Weights of a small audio-text matching model: encoder widths [16, 32, 64, 128].
Rows from block 3 of the audio encoder of a small audio-text matching model, named by matrix and row number. Rows with one number belong to one channel. Each number is 128 + 32 x the weight over its row's rms, rounded and kept within 0 to 255. All counts start at 0.
After each channel's rows are labels from the 100 clips, of 14976, where the channel reaches its highest value: "strongest on" is what is common among them. Only what is clearly more common there than usual is listed. The data: single notes of musical instruments (NSynth). In brackets: how many of the 100, against the usual share in percent.
# convs0: expand pointwise conv (encoder.blocks.3.convs.0.weight, 192x32x1x1), inputs 0-31
# convs1: depthwise 3x3 conv (encoder.blocks.3.convs.1.weight, 192x1x3x3, trained with AdamW), a 3x3 kernel
# convs2: project pointwise conv (encoder.blocks.3.convs.2.weight, 32x192x1x1, transposed), outputs 0-31

convs0.80 [170  92 110 123 170 124  96  66 114 162 116  98 122 235 132  92 116 178 121 119  95 123  99 126 134 146 141  97 148 131  97 131]
convs1.80 [104  88  80  88 100 109 119 172 125]
convs2.80 [166  93 113 130 137 141 112 166  99 158 153 143  97 103 158 130 172 137 125 118 163 140 135 132 147  79 169 108  72 227 137  89]
strongest on: octave 7 (31 vs 7.9); octave 6 (29 vs 11.7)

convs0.16 [120 123 125 121 174 154 176  80 179  79 182 119 159 162 159 111 159 149  76 117 107 151  86 145 159 155 184 125 111 110 132 164]
convs1.16 [138 157 103 109 131  73 138 134  64]
convs2.16 [129 144 169 122 185 151 107 149 155 110  96 108 184 143  77  50 153 128 138 160 127 116 177 172 101 137 175 136  97 106 111 151]
strongest on: synthetic (99 vs 31.1); bass (98 vs 21.8); octave 6 (40 vs 11.7); octave 7 (27 vs 7.9)

convs0.112 [ 51 106 131  95 160  82  91 153 142 149 105 141 153 106  74 147 163 158 131 141 217  94  99  98 127 128 144 110 114 108 125 125]
convs1.112 [105 123 158  89 101 120  79  81  99]
convs2.112 [100 170 115  96 107  53 170 143 142 139 139 138 177 159 170 143  95 203  93 158  92 144 173 132 146 118 130  90 124 138 147 110]
strongest on: octave 6 (31 vs 11.7)

convs0.186 [137 117 169 118 121 125 120 155 106 147 144 102 108 107 159 126  46 225 137 161 166 117 165 145  99 103 104 146 142 122  77 153]
convs1.186 [145 167 161  94 149 158 112 100 182]
convs2.186 [ 73 139 146 107 163 114 119 152 183 128 168 154 165 144 125 142 133 142  78 162  65 123 152 117 133 183 137 147  97 142  65 179]
strongest on: octave 6 (51 vs 11.7); guitar (40 vs 13.1); octave 7 (27 vs 7.9)

convs0.75 [128  90 121 118  82 150 133  97 128 115 139 151 164 102 198  98 124  68 130  93 119 137 139  87 169  71 115 102  63 123  86 108]
convs1.75 [164 186 150 136 162 132 162 165 144]
convs2.75 [159 124 125 123 138 104 121  96 169 133 121  75 145 116 118 112  54 161 206 153  97 114 148  92 147 127 131 140 110 133  44 102]
strongest on: synthetic (75 vs 31.1); bass (70 vs 21.8); octave 7 (31 vs 7.9)

convs0.20 [108  92 146 131 131 102 109 122 117  87 183 168 154 160  80 126 131  94  99 190  77 155 150 141 112 126 120 116 132  58 112  67]
convs1.20 [ 86  94 139 122 158 131  97  71 161]
convs2.20 [138 148 138  83 124 108 118 181 101 159 119  90 131 124 135 156 119  84 126 160 206 129 191 174 134  76 107 148 117 102  86 166]
strongest on: electronic (61 vs 36.4); octave 1 (51 vs 12.1); keyboard (38 vs 15.5)

convs0.153 [144 121 200 121 144  99 110 150 131  99 158 127  94 187 148  94 140 151 109 120  69 125 160  78 113  97 131  90  81  81 131  82]
convs1.153 [ 88 121 120 209 147 122 146 139 134]
convs2.153 [154 133 154 133 145 207 138  96 148 102  82 117 110  68 186  99  80 107 139 129 115 127 125 138 115 172 156 114 152 157 139 195]
strongest on: octave 7 (26 vs 7.9)

convs0.168 [150 108 120 112 148 109 135  58  88 199 177 135  92 153  76 168  95 162 134 166 160 115 139 144 179 133 151 137 141 114  89 138]
convs1.168 [160 176 145 146 151 183 122  89 142]
convs2.168 [186 142  88 119 158 126 154 134 206 133 184 116 150 159  92 104 139  67 176 140 104 110 162 113 174 139 106 129 120  87 143 130]
strongest on: synthetic (72 vs 31.1); bass (51 vs 21.8); octave 5 (38 vs 16.2); octave 6 (28 vs 11.7)

convs0.66 [ 84 102  58 118 173  91  84 143 149 130 102 150 113  72 154 118 112 136 121 109 175 149 142 142 122 187 136 198 131 123  88 135]
convs1.66 [130 129 141 127 108 114 171 135 209]
convs2.66 [121 174  58 121 149 161 121 142 113 146  95 102 132 130 105  90 223 105 130 114 134 158 140 110 155  94 166 136  67 133 159 150]
strongest on: octave 6 (37 vs 11.7); octave 7 (32 vs 7.9); pitch class F (25 vs 8.1)

convs0.1 [ 85 148 131  80 159 109 111 128 144 158 156 122 110 161 109 160 133 111 211  87  94 134 191 153  79 169 151 107 137  97 120 160]
convs1.1 [158 149 203 140 111 153 160 116 120]
convs2.1 [119 143  77 195 149  96 103 137 121  95 106 138 124 134 107 130 194 111 126 154 118 138 182  78 132 148  95 162  77  81  87 159]
strongest on: bass (76 vs 21.8); synthetic (74 vs 31.1); octave 1 (64 vs 12.1)

convs0.158 [174 159 139 107 115 117  73  85 140  80 136 131 195 117 133 138 119 110 121 182  91 133 144 125 104 179 146 126 187 173 170 158]
convs1.158 [131  95 117 119  91 126  83  63 146]
convs2.158 [128 129 102 102 173 188 155 138 110 126  60 100 121  82 165  78 143 127 140 109 105 149 116 174  98  56 133 107 119  80 123 145]
strongest on: synthetic (66 vs 31.1); octave 7 (36 vs 7.9); octave 6 (28 vs 11.7)

convs0.78 [ 70 158  71 113 128 126 165 118 134 125 112  55 121 125 173 107 158  48 109 171 129 140 109 124 101 125 113 106 105 181 101 123]
convs1.78 [ 93  93 124  90  65  93 130 139 130]
convs2.78 [136 172 135 166  97 170 125 144  79  80 134 100 153 148 165 140 129 114 121  59  88 126 137  76 130 134 129 154 159 120 212 132]
strongest on: octave 5 (35 vs 16.2)

convs0.65 [158 155 105 107  99 164 126 128 144 134 112 101 173 128 146 128 175 115 102 192  87  97 171 146  88  99 131 125  72  98 141  52]
convs1.65 [164 122  93 170 179 132 138 174 138]
convs2.65 [177 159 133 131 189 102 118 132  96  86 151  75 141 137 149 187 102 117 170 173  87 127 115 114 116 176 105 121 137 191 119 157]
strongest on: electronic (63 vs 36.4); octave 6 (46 vs 11.7); octave 7 (42 vs 7.9); guitar (32 vs 13.1)

convs0.130 [146 142 134  73  96 134 113 138 107 110 155  97 139  91 113 126 179 149 152  47 106 145 100 138  86 114  78 105  49 117 121 151]
convs1.130 [ 55 129 163 107 112 102 103 153 136]
convs2.130 [122 138  67 100  66 126 150  88  73 110 137 172 126 120 142 136 137  64 117 113 107 113 132  79 193  83  99 147 115 153 104 138]
strongest on: octave 7 (32 vs 7.9); flute (25 vs 3.1)

convs0.162 [153 162 125  94 145 154 136 150 115 156 109 139 160 138  93  98 191 144  76 129 217 122 128 105 138 118 153  76 153 111  68 115]
convs1.162 [207 132 122 121 148  95 143 158 111]
convs2.162 [162 136 136 167 124 180  97 145 118 162 124 112 124 144  76 179 124 115 111 109  69 147 121 147 166 138 103 166  36 101 157 139]
strongest on: octave 6 (39 vs 11.7); guitar (32 vs 13.1)

convs0.89 [107 147 122  83 115 176 140 110  54 150 167  70 120 139  93 153 121 181 145 104 146 159 157 116 170 127 118 122 156 102  88 185]
convs1.89 [131 154 138 121 105 172 151 140 200]
convs2.89 [ 89 128  98 139 156  96 144  98 156 163 118 124  95  98  84 121 111 146 185 191 109  76 169 112 177 127 116 138  63 147 102 149]
strongest on: bass (52 vs 21.8); octave 2 (41 vs 14.2); octave 1 (38 vs 12.1)

convs0.157 [139  96 171  95 147 119 168 103 140  73 130 142  89 127  97 131 111 142 207  88 135 122  97 148 143 104 118  81  50 107 125 154]
convs1.157 [ 74 147 142  70 109 133 115 150  91]
convs2.157 [ 86  97 133 168 164  85 192 135 131 106 113 160 112 130 108 170 152 105 149  57 117 105 141  98  94 113 120 118  67 129  80 162]
strongest on: electronic (75 vs 36.4); bass (54 vs 21.8); octave 2 (45 vs 14.2); octave 1 (37 vs 12.1)

convs0.160 [105  82 119  79 106 104  89 133 164 165 162 114  89 106 132 131 160 195  55 154 142 156  97 100 141 144 102 133 130 163  80 124]
convs1.160 [106 143 116 178 114 146 106  60 118]
convs2.160 [143  99 178 171 118 147 153 101 107 155 189 113 103 133  79  62 146  66 151 133  93 105 134 137 118 112 104  92 105 149 174 159]
strongest on: octave 7 (62 vs 7.9); pitch class G# (26 vs 8.2)

convs0.71 [136 106  95 143 174 185 117 114 104 149 144 133 140  91 158 157 106 208 157 144 147  99 120 126 150  86 115 115 196 110 119  66]
convs1.71 [ 96  88 122 136 111 137 187 135 179]
convs2.71 [168 122  69 168 118 151 138 128 165 152  83 125 108 105 133 139 116 171 151 125 118 179 125 136 176 128  79 132  73  54 110  92]
strongest on: octave 6 (28 vs 11.7)

convs0.21 [152 197 102 141 125 143 155 106 158  99 170 148  50 140  96 153 201 137 141 171 114 160 132 110 152 113 119 153 120 144  87 159]
convs1.21 [173 117  99 151 160  99 101 103  79]
convs2.21 [136 117 121 139 137  81 173 180  57 153 147 119 144 144 139 111  75 134 141  72 131 199 124 129 111 106 154  94 104  69 134 147]
strongest on: bass (53 vs 21.8)

convs0.42 [165  55 123 159  97 133 167 189 140 117 196  95 177 143 155 147  83 120 134 104 102 115 143 136 101 156 166 102 150 114 102 108]
convs1.42 [ 99  79 139  89 105 156 143 148 177]
convs2.42 [ 73 132 112 128 157 163 116 102  69 132 130  97 165 146 129 136  82 153 140 118 120 165 136 134  86 118 179 112  71  85  57 159]
strongest on: synthetic (75 vs 31.1); bass (70 vs 21.8); octave 1 (50 vs 12.1); octave 2 (38 vs 14.2)

convs0.103 [122 111 111 147 142  96 141 112 123 160 131 135  75 146 113 134  52 155 164 130 155 101 212  96 166 165 101 155 111 115  74 154]
convs1.103 [143 142 130 116 181 200 122 114 147]
convs2.103 [166 127 144 131 147  77 158 113 117 173 153 112 149 154  92 125 143  97 137 112  54 116 203 113 173 173 143 129 123 107 103 184]
strongest on: octave 6 (38 vs 11.7)

convs0.101 [148 217  86  93  98 128 117 135 140 155 160 114 123  70 126 118 119  88 142 111 134 124  76 192  58 121 105 132 122 138 115 131]
convs1.101 [120  79  91 136  85 125  96  90  97]
convs2.101 [ 81  83 137 181 108 154 151 137 142 134  94  80 126 125  68 139  97  99 111 190 105 108  84 126 133 146  66 110 152 122  82 153]
strongest on: octave 6 (39 vs 11.7); octave 7 (25 vs 7.9)

convs0.118 [130 113 107  62 148 135 109 108 170  59 121 164  82 114 118 152 116 132 152 169  89  63 155 127 142 128 137 154  90 145 187 151]
convs1.118 [ 84 149 175 110 121 167 127 159 170]
convs2.118 [ 43 148  92 188  82 127 134 168 153 109 115 125 117 156  62 123 135 161 187 147 128  91 107 148 109 174 125 134 125 141 137 137]
strongest on: bass (60 vs 21.8); octave 1 (42 vs 12.1)

convs0.55 [ 87 129 149 144 134 164 158 160 110  56 168 111 127 165 147  93  79 136  98 154 163 128 101 198 154 140  84 173 135 108 116 106]
convs1.55 [172 167 181 142 142 146 131 149 170]
convs2.55 [110 123 190 121 137 126  98 155 130 172 147  99 148 111 159 126 139 112 162 119 136 122 143 122  83  41 124  80 106 201 165 100]
strongest on: synthetic (63 vs 31.1); octave 5 (38 vs 16.2); mallet (31 vs 10.8)

convs0.61 [ 99  53  94 155 133 147  98 173 165 161 125 108  68 139 123 123 107 105 129 139 173 221 113 113 151 129 136 125 128 144  94 146]
convs1.61 [118 144 112 168 185 146 134 161 176]
convs2.61 [107 162 124  81 140 151 185 112 102 128 141 179 128 140  63  52 201 137 144 136  87 141 162 123 130 104 134 167 125 114 121 121]
strongest on: octave 5 (70 vs 16.2); organ (31 vs 11.8)

convs0.99 [109 129  99 139  70 114 101 132 120 125 142 112 167  72 107  52 151  75 115 103  83 160 175 114 160 122 125 108 126 101  88 175]
convs1.99 [ 78  84 109  77 116 106 101 134 147]
convs2.99 [189  84 152  95 139 107 152 106 113 178 171 186 173 136 138  50 148 140 147 117 119 130 134 142 137 107  87 108 159 106 173 123]
strongest on: octave 5 (48 vs 16.2); octave 6 (31 vs 11.7)

convs0.10 [ 67 135  89 108 161 109 120 128 138 114 180 167 150 160 134 108 135 125 129 158 150 105 109 184 152 106 177 163 102  73 184 174]
convs1.10 [163 128 169 119 163 153 121 193 128]
convs2.10 [ 85 136 147 160  97  98 105 186 151 126 131  93 191 121 142 110 177 115 179 148 106 144 115 176  78  97  86  96 135 151  88 130]
strongest on: bass (66 vs 21.8); octave 1 (61 vs 12.1)

convs0.146 [193 125  88 116 146 163 117 164 139 198 162  89 140 114  98 133 136 132 158 148 123  74  84  83  93 180 125 153 152 117 125 163]
convs1.146 [ 93  76  79 104 100 107 116 153 146]
convs2.146 [108 173 127 100 125 162 163 188 170 118 126 141 143 195  83 110 108 169 143  89  68 143 116 183 131 111 100 141 159 141  91 120]
strongest on: electronic (67 vs 36.4); guitar (43 vs 13.1)

convs0.3 [ 98 140 121 136 120 146 131 133 204  97 178 120  71 129 119 167 102 142  96 103 127 117 221 119 129 123 150 144 151  87 179 134]
convs1.3 [130 120 110 119 100 212 127 105 148]
convs2.3 [116 145 154 171 124 120 103  77 224 137  77 138 119  88 108 152 108 109 127 161  50 143 148 124 116 135  94 149 132 153 100 137]
strongest on: bass (50 vs 21.8); octave 1 (38 vs 12.1); guitar (30 vs 13.1); octave 0 (29 vs 2.8)

convs0.32 [153 140 158 102 117 132 123  84 193 107 116 118  79 140 138 129 123 176 155  82  55 107 127 112 132 118 163 177 132 152 194 158]
convs1.32 [ 77 124 152  90 138 114 109 174 171]
convs2.32 [109 116 104 118  86 116 133 204 120 127 122 141 130 128 116 167 151 125 169 114  92  71  80  65 126 132 150 101 173 180 173 100]
strongest on: octave 7 (57 vs 7.9); mallet (31 vs 10.8)

convs0.165 [212 108 105 127 133 169 151 102 199  82 158 143 102  84 100 113 189 116 155 137 118 145 118 162 150 131 101 139  89 121 138 154]
convs1.165 [130 124 118 174 155 111 163  77  82]
convs2.165 [173 151 161  89 142  95 104 115  75 110  42  82  89 136 126 205 135 125 142 163 171 145 130 119 113 120 149 130 149 120 107 123]
strongest on: bass (50 vs 21.8)