config.yaml
fusion_encoder_expert_mlp_ratio: 0.25
fusion_encoder_experts_per_token: 2
adamw_weight_decay_other_params: 0.01
Rows from block 5 of the audio encoder, named by matrix and row number. Rows with one number belong to one channel. Each number is 500 + 50 x the weight over its row's rms, rounded and kept within 0 to 999. All counts start at 0. Numbers have three digits each. After the name is the row's rms in percent of the matrix's.
# convs0: expand pointwise conv (encoder.blocks.5.convs.0.weight, 192x32x1x1), inputs 0-31
# convs1: depthwise 3x3 conv, stride 2 (encoder.blocks.5.convs.1.weight, 192x1x3x3, trained with AdamW), a 3x3 kernel
# convs2: project pointwise conv (encoder.blocks.5.convs.2.weight, 64x192x1x1, transposed), outputs 0-63
convs0.2 106:465510438419495489614515550450558461517513565485480450485466483609400472486467479543445490575480
convs1.2 107:448490496465539475471624516
convs2.2 110:526528489530475429616462593494429534457498473541465388562490544525543435527427570511556502599439533436487495479550491474587471482568533457500483495577520553541511464498427511414571452494529433
convs0.3 082:487502421432475463470495554374503436543505495459602407477528501510506591430525508469524478542463
convs1.3 098:521499490611511546544497425
convs2.3 108:513480484546470532517473533551451512430478517538380499442414571545482499515474502590499522463500515521519525505434443503444559481572455567441512413537362552507584550499562616551438482505485537
convs0.10 092:448482526504473555469488491436495394413551603443423413466516510446560507506462460516522546565513
convs1.10 085:549579488452483464432444454
convs2.10 127:550479584533578466440499558507575573538480444467562466514525579564403472412440470500471567508481427469467500565487542495563540407549532380540481490423473448511565478486517480510535496459586499
convs0.14 117:454563483557476479487428478502489604574587489459431483502484508576518501519596570417479488509435
convs1.14 105:494480518479530604565514572
convs2.14 132:528449400525467541495516473531491476471508490466510528434482567471486456511473563483589433504441556469520351526521624418531504474429471434498502553535535535435565486563526596479465531550562567
convs0.15 092:552480460442460505578462496438614504513557520539453536432385514581457506537479523472481502519580
convs1.15 093:474505498500548486583605536
convs2.15 116:496410538524464520551564579503457450458487464506478414557507494460517555543464475452573460513482551447433509516541420533466476427464417625444456508535568606409486521560468475463572437497506468
convs0.20 097:454529590654525474455582464499506512489472451479498486556595528460470540443481505424489447503477
convs1.20 104:541531502474423466477407447
convs2.20 104:492542538535420531499486614594527514463496503473493473435521538479621492512508410462523472519462513446487509388510411554423489536572527448519543535563628507453500424476509506500490495516435412
convs0.22 108:530562433400509524555487562507521573446591491476473480438560520571521453499555471397529503458542
convs1.22 083:534577521539510397484487452
convs2.22 105:512411527583440577537507434525470400507562561432542477530518466459391445499477540509483541511523570500433469528567463444497582501509500514486585381547533550540559515497575533434527485526554562
convs0.24 095:462566444427429508500557494608527497438511594499435537462458488474493452571549524493485397533512
convs1.24 094:535545563517591532498446446
convs2.24 099:342529446562492441595519547575511536481498510549514457556566457456465566478429510501475566485449406507475484516569520544500530367512551564550445442497540488516468571512569531511545535531522484
convs0.25 110:501510473472525487484532499525559472498432484519384397483523420473540511631580522462532443452479
convs1.25 119:471551475550604513448543521
convs2.25 100:455542513510567552458522557446607516546469428549509467533470434550522553457471459430486467471445471466479500505595598452486537502495415636486439435502480527516539474503488513513615537552478404
convs0.33 121:495586465376473542511595498483422563546531478518525469553524565526492514426485536460507517569422
convs1.33 084:489479496477499493491551636
convs2.33 122:552482530430513428552514474481518473517491563508512462474408517433432501533549538540499500538455489477390584556497404455542570490428535553518457487400571496498547574574560465413507521438514409
convs0.34 109:467462454511564493536539531473604479506457512395429548463541526518529504401530536475572482432415
convs1.34 114:502443453494523526543599565
convs2.34 109:536510486560522526580471512480510493554535448458481482543542446526555460513495577505484692460531521447484495475436536399452456525516569519546544539543488511576448510406417510567574526525444451
convs0.44 110:515513493600553541527449530533461465551553604541459490524511497436479479570555584499550568466591
convs1.44 084:566490512586548418501504537
convs2.44 125:545511483543432487517563596489487494512491487549440425569559520444407503490549456422448507455541545426525504472639543507466559423371557500521534523497501503491488540537551478507513525476375541
convs0.47 084:503520487553479497514521588516496462586445505447543454532381523454504555464396557471438450480570
convs1.47 104:479427469482482476385501464
convs2.47 084:472627518463458491504530552480520447582468523503450543402494557624495540480528450538502522476471487443527507598530532510461514546553521473480429570498525464486563532621473523623586548501474508
convs0.48 099:519541516513452491497441547488506391397536546482449561552538448473583523535512513386491418476511
convs1.48 109:546607556547523533517503540
convs2.48 105:434470534621607539490501399543587446556566461462498545563437530485434482485535553399474495524505454485442488477508495521551507418545565525584426478541437548481559497452448506456464523489560465
convs0.49 098:452490599448492509467428456460461521413628541543513536487519527501557450547546564490498437485567
convs1.49 106:615551514552500504480443497
convs2.49 101:467454447550516459474588567522628448476633414480445414579487474538462519523487521468472420476494514454581535490551559519524500470520468468579467512516472541455497476494478545543514503449575380
convs0.52 081:474528502429549523483439552498459446530439562504520515488403496529419501454430547597526594474567
convs1.52 073:554502466586487524586454472
convs2.52 113:404507408497442435545622528538414536521525526543487503456553553461527476559469509515477453471477461462433432440501482500578514500515357512487501449457493584547550497460493558551432533429456565
convs0.53 105:458489454517499502546511547477509489381442568486519477555493403389540443611518485544469466501528
convs1.53 094:566535578445423503540516510
convs2.53 113:561550512547465570504518439491455524548495537463497570442458462474484480405561601506467515570529480532546432428500457559498482527574558450598497490514402493434578533449473441503399485466420560
convs0.54 098:523500467447531508548454621447437488387558532493473519449543474546435527496529526476511548548394
convs1.54 081:515537498521535596539536585
convs2.54 112:531479465535408579532596561433480465467506572519582517459436529474487543512494466496570502544487534465519461528511459385518504504482408517448522473585500511456489532534490687428510535523550480
convs0.57 090:519439487532440531529549437485498593502533467484478491465525594403472462556481395582546507520432
convs1.57 091:436473540524389457520470502
convs2.57 115:476538490484464557565566409539527500482572451517451452523491462472490489521465520532439441632537468533442449400479452531415477433532519434501453501527417599510487529582414513551458477569568512
convs0.60 097:441533574630508462543534466482428460510454537580498456486450570504526463469521511517452618480491
convs1.60 076:563549536580481555548552504
convs2.60 106:461506539509486593478457548545519580430474475548526487500454476436476514525533416508529482495503551493439571437557564475536456472476500504475432511460480447427393498502627390517587477402533430
convs0.63 090:486480535526473459516439454484474452477508537518451514510594381556481541419493439403420534530437
convs1.63 114:503390496498469454500416488
convs2.63 077:469435502490552510505483527508513516472481444515491399517466618503422463608497516529457577524483376468473514492468500592584522473466361550539459506532569467540496546515465510463441464512605520
convs0.67 106:567473494521455484600449470418449533498543514464460447561487548494468504486585513577608549576508
convs1.67 087:503444523532558557431461429
convs2.67 088:406571466553555507474535575545554490451430484479449476534525521541540497448498466577583438431533564511517594566496397476451454540483497541523515535415504523470499537525467510524609556581460406
convs0.68 082:493487474538476574533520540442483564534526594495460560427539457589554434499520532454431606468498
convs1.68 119:574437465504435462537462442
convs2.68 101:537499529491574545499547444435454510527553439555472453521416566551399473536538530440417426531494540487555581420456526490537411546414419531481411458495549478551561518489489502524502434530548567
convs0.69 091:540538545469522553481523449478533571516398446491466419461560532447427413595503494515547515428476
convs1.69 090:528445448533461400528457472
convs2.69 086:514450497555503539560529440558461524455457531417574516442542529450539549505516489501460428497530470510508474522517389478545585408636602455488563542472490484440515523457384505538491562439520465
convs0.70 090:513535558511447516478463463602495457496572494515461635546473442498526521528550485503513364522533
convs1.70 081:483455539466526584543557569
convs2.70 106:477430463598557558411543401503503462513495546592453465500464529481571502448482444430535459551465560547495489552539409498552472506489519538429580553444542436533490492557477540519481535630561515
convs0.71 092:418489540504533514556560529503522410501500574502550507536465481495531436619474519554508372497557
convs1.71 101:563537557510582505542490428
convs2.71 107:555429499532414501509506527487491577466444463487499347447413512458449566511496569525435447509539524489571432432563545514583512551456532434452492472563492488442489484467480497537411590566479463
convs0.78 078:501475443495618539445545542496492549551374537478564473433461493514518498434508494562493407514548
convs1.78 081:512489460517501444388433489
convs2.78 095:480429528496584559448514623583512472543462507574455502516545442574518528492522471551492548568455467513551510536535537514473573462448654520485556567506511459521477442448447484482561533601543459
convs0.80 084:498467530483563473512425489480456579553528485449563501602565484504529533576394538513587505435472
convs1.80 116:475492522494479416451529397
convs2.80 079:438470425463574459603609490481503516557573458522484510428492540509543470582560445492545477444526516420539536438475407508508499544423570435430500512532504474491611495534526506502508563502512388
convs0.89 117:502390535469527440545557489418547503485547553546563500465424537467497430522515541414421441533528
convs1.89 078:511543525596567563455487494
convs2.89 092:497372545521462511536439542505596425468472430507521414488426442566504543503436554440473468596523537484539478541564560553533463610513474535508439473478494563512439595455464535475446472553502506
convs0.90 111:458571408519496518502534418609427441548484457556460566546576496460489445478561524468503511524550
convs1.90 122:528472474544446573594492536
convs2.90 126:444548462505569546422443467468506478542551441528504502537484516464475405521527505445536458548483438491471518475565476503471343462415548508497601552460555590431497536550559525444578467509569550
convs0.93 093:538469523507486469526529469483568470495527506538492532529460482553536555590539501353513401421580
convs1.93 091:546529595545553511475481568
convs2.93 099:578552514526479492465500470458498502522496514464567554441445474474466476457454584399470515594515503522470452553589572545496563471508579395475503520499588603426492535541438625528463499523540486
convs0.97 130:427492553521505505584493436496445501505497555512481515500382494575658501499489491523527538552552
convs1.97 118:478547509565541489603446489
convs2.97 127:494584493443440441511554466568486510525453424457452431528518350495407574513521451484500467504515471541518365475493504520505534420451521442496461528585491460485460523524529516387595506498493501
convs0.99 093:515405488446504460512534562621478411524490473459495502526524568522463534522521563434466436410559
convs1.99 089:480443483402434508506472439
convs2.99 089:362539438506476465555570512565445499535517499490485556503446488462540484500440567486464431417474567562526506534562539525537501460471573534508515568549570498372485465541489520412596425490559489
convs0.100 081:393571481481517534522511581459500453566521601454531505476464464542494574589504508514464587440535
convs1.100 094:524534475506579444591550504
convs2.100 086:497405528554505456501484507407458473485422501429446452472533475489516487521472456567448495507587527561507488420481485597383430460533494577458446433534508547496426562552534443406514489596509477
convs0.119 081:536444386450422472432480464432508574506557474513565500462543475554484463556521477434417556471476
convs1.119 116:462534469458440467460403463
convs2.119 077:559546472509499531483455451447492526462487422520422548580475495512506499526507393522459480528519462454496503613538553622543388540407492544469597484413566578556500495443505512497497489418492517
convs0.123 105:560518538501488471510604479578428573476458431534535469545510536452528518471494531568425619530533
convs1.123 106:598470534532504521581489449
convs2.123 091:450523509519579627478535505549472436478533398538533344544475544515508501546542474422515517556481430450377556520517488502561558480411550531495465509473531532430471435471516456506498507479560484
convs0.125 098:454582456489515561456528444479492551536393478532473516421571606483439480525506515534597544482483
convs1.125 102:512404498437469475520494415
convs2.125 087:463551470592515517509535506510580517461518460593539526496487475505512569460399555528518549483513486452443448455512461596508454443620454377494464550548528511472508544522420567583519546502567424
convs0.127 106:541534500510475510466500442444435479525475573541513605453487573484590447486600538509539413436526
convs1.127 125:519506441453549483418574539
convs2.127 100:427509551457513478502530470484445471528455546512490586523492524467492523435547485595511519628581540560522507539568474508470490556528492519533498486567602439555464527662515500517576606482500549
convs0.128 094:582604471529488518521515572552526454663536531538554468511513527485502541477513456536438562517501
convs1.128 098:552527479520600568519519555
convs2.128 085:545410484481494533507491511462480497462359494544409448533375551469531476560491460524581523565432446454577470479522449502602484523445513524467571426523571510490469466561481432422444515510507510
convs0.129 087:478529432600529588417498531546500537582523505468550436513493482461460505588420438439476547518477
convs1.129 091:524502549444462462439507401
convs2.129 114:500531600499490518520481581571502500537482495495483504490513599550509535423474416473540519484478440436524488559487525477443536503413488455598454461395464549518451544442572499581390568419533441
convs0.133 092:465542465473429497535410555535496473543442553526579481468421459590573556465551437552535526520547
convs1.133 084:521558536489548513551560592
convs2.133 092:574549495572513381535540493498426523426515559488450486499495455495567538413445447387519481465472505457484497464557451503559500522432524498493439496443575506458513557611446431412545561519518432
convs0.138 119:526552415501583511512535512572445560550555529561392514510574516517509410469518506511469476599508
convs1.138 124:439484552475571566562519540
convs2.138 113:535479436515518507497475441518579449438504414511533433516521488479502495559508476424546483601503543501480480460552500528468499433480462461546466546448530589331552508566523393438449461579545450
convs0.143 083:496501413479541547494529550500407541408475493466565467535547541441427523580531533416430504509562
convs1.143 090:387493470456504528465431512
convs2.143 067:612530542501466501504529508469446520505425574532528515428524467517585463510536498476615450529485502494467550522447543553573409540592523514486465589423488390478498538470565578551441479438451462
convs0.146 100:465569578513426497460519464523523448604523513432522414469441533516425554492539567484541431446461
convs1.146 117:402503447402486505490488509
convs2.146 085:470474530604515491502468509429523532467396466484548480531537484506397539490418451579434482437487528368470405529538420452468531560506616432521470559487522509451526506587497495470496537539481482
convs0.152 081:467490585456521511566600527480419557500459529441570521457503545519514468519447461406528484460396
convs1.152 083:451475443436510482482432418
convs2.152 078:503519484516588510542520513504521452500553445394554514437408456479398523495459453427503515519426511477538481413500421483515552417458459437544399520462439565525559473637563501470511484485485499
convs0.155 109:542511453438536519582559529481495417432525508573483551534463464444596449586537552437529471544529
convs1.155 090:535601528456498564447526471
convs2.155 104:536484531565438510546568429563500498470459452517553549527583446471459465537448593479564553542516450621522517604547503617477461519502448503522493511519486491416403622464492474476473503470507502
convs0.156 124:388530491511510456520534443446479466516510629443481453529435528502533592433488444542573496544496
convs1.156 105:483553487556621506468509519
convs2.156 106:534460494477500561462544521543470497492490561496410557504510518432451593472532536551521645442582600455516428479521545515515441546447539456426457476594481456495470545536575528551475513608491509
convs0.166 104:421414497478566458490507540505485535445495527463562484490509637500545474559445478572541445443426
convs1.166 099:446522454496499595462460430
convs2.166 123:495452460435433495486487506401563434481549543484523540475408494536609500566602575507456462510453486404429579417529464502497568590427498532509447529490556493436496542548568440480491492477501516
convs0.168 093:490498504532552501510440559593492505453488519561486528442533458403489446619532498505585429485579
convs1.168 089:561582544536464560518560503
convs2.168 087:551521446514438537516462412392480505528501614529531460484404531535517510546501521415506541506551440445544512502422433584571514540485464568500492399589505477492597581495546452521472479528521451
convs0.170 102:475559529565471553513467440510538527479498492518491548541459472512570535451443443507511349460613
convs1.170 120:574456503458501474417426491
convs2.170 076:500515475508473391550466527437564455537422433521528496467480479494527477559396531509477494635412499492484454518481521448490526446626449517492475492582431472519459516431569611471430502491457493
convs0.184 092:486535393528510500478562512544524466506586527486535524491456451482528475416485622505367539521507
convs1.184 127:535487455537531513491624532
convs2.184 104:492328442543505529586519480592530556504444513436418493536418538477511471524474525526562509423488586470471501429547470537499471531545504566562519498516524591467459616553476509514562473531504519
convs0.187 102:518530467458430548352528498485552563468479408468495465477541541488405495443546422470507491490466
convs1.187 100:547449454614474502540495512
convs2.187 094:533514393503533522523624484554494471435607524519510532532536490454504517482608497493495471552411558600526432546563410449504513478518514492492491490591520469474437507519521515483493638482582519
convs0.189 072:479583540483527610589472542496525523576475506549530517452442488367463487495453498554458478559498
convs1.189 105:474489486465410441545433548
convs2.189 079:498511561545539495442492476475560502550566532446494548520429467517449506430526509462438569555526542554641501470502465564481402552596578536560391516462492551504530508461459433413436495504482539
convs0.191 083:490522506501511493400522439555430511534492493493468485582440614420528451506575530587510512511582
convs1.191 112:494484516496486379460443451
convs2.191 082:442496524461480531522509457566490530493500543498534536405543541459452530403485441546604465518440583624477503602434554425426480498513415470489482524591536463502455564505484569501479502485469589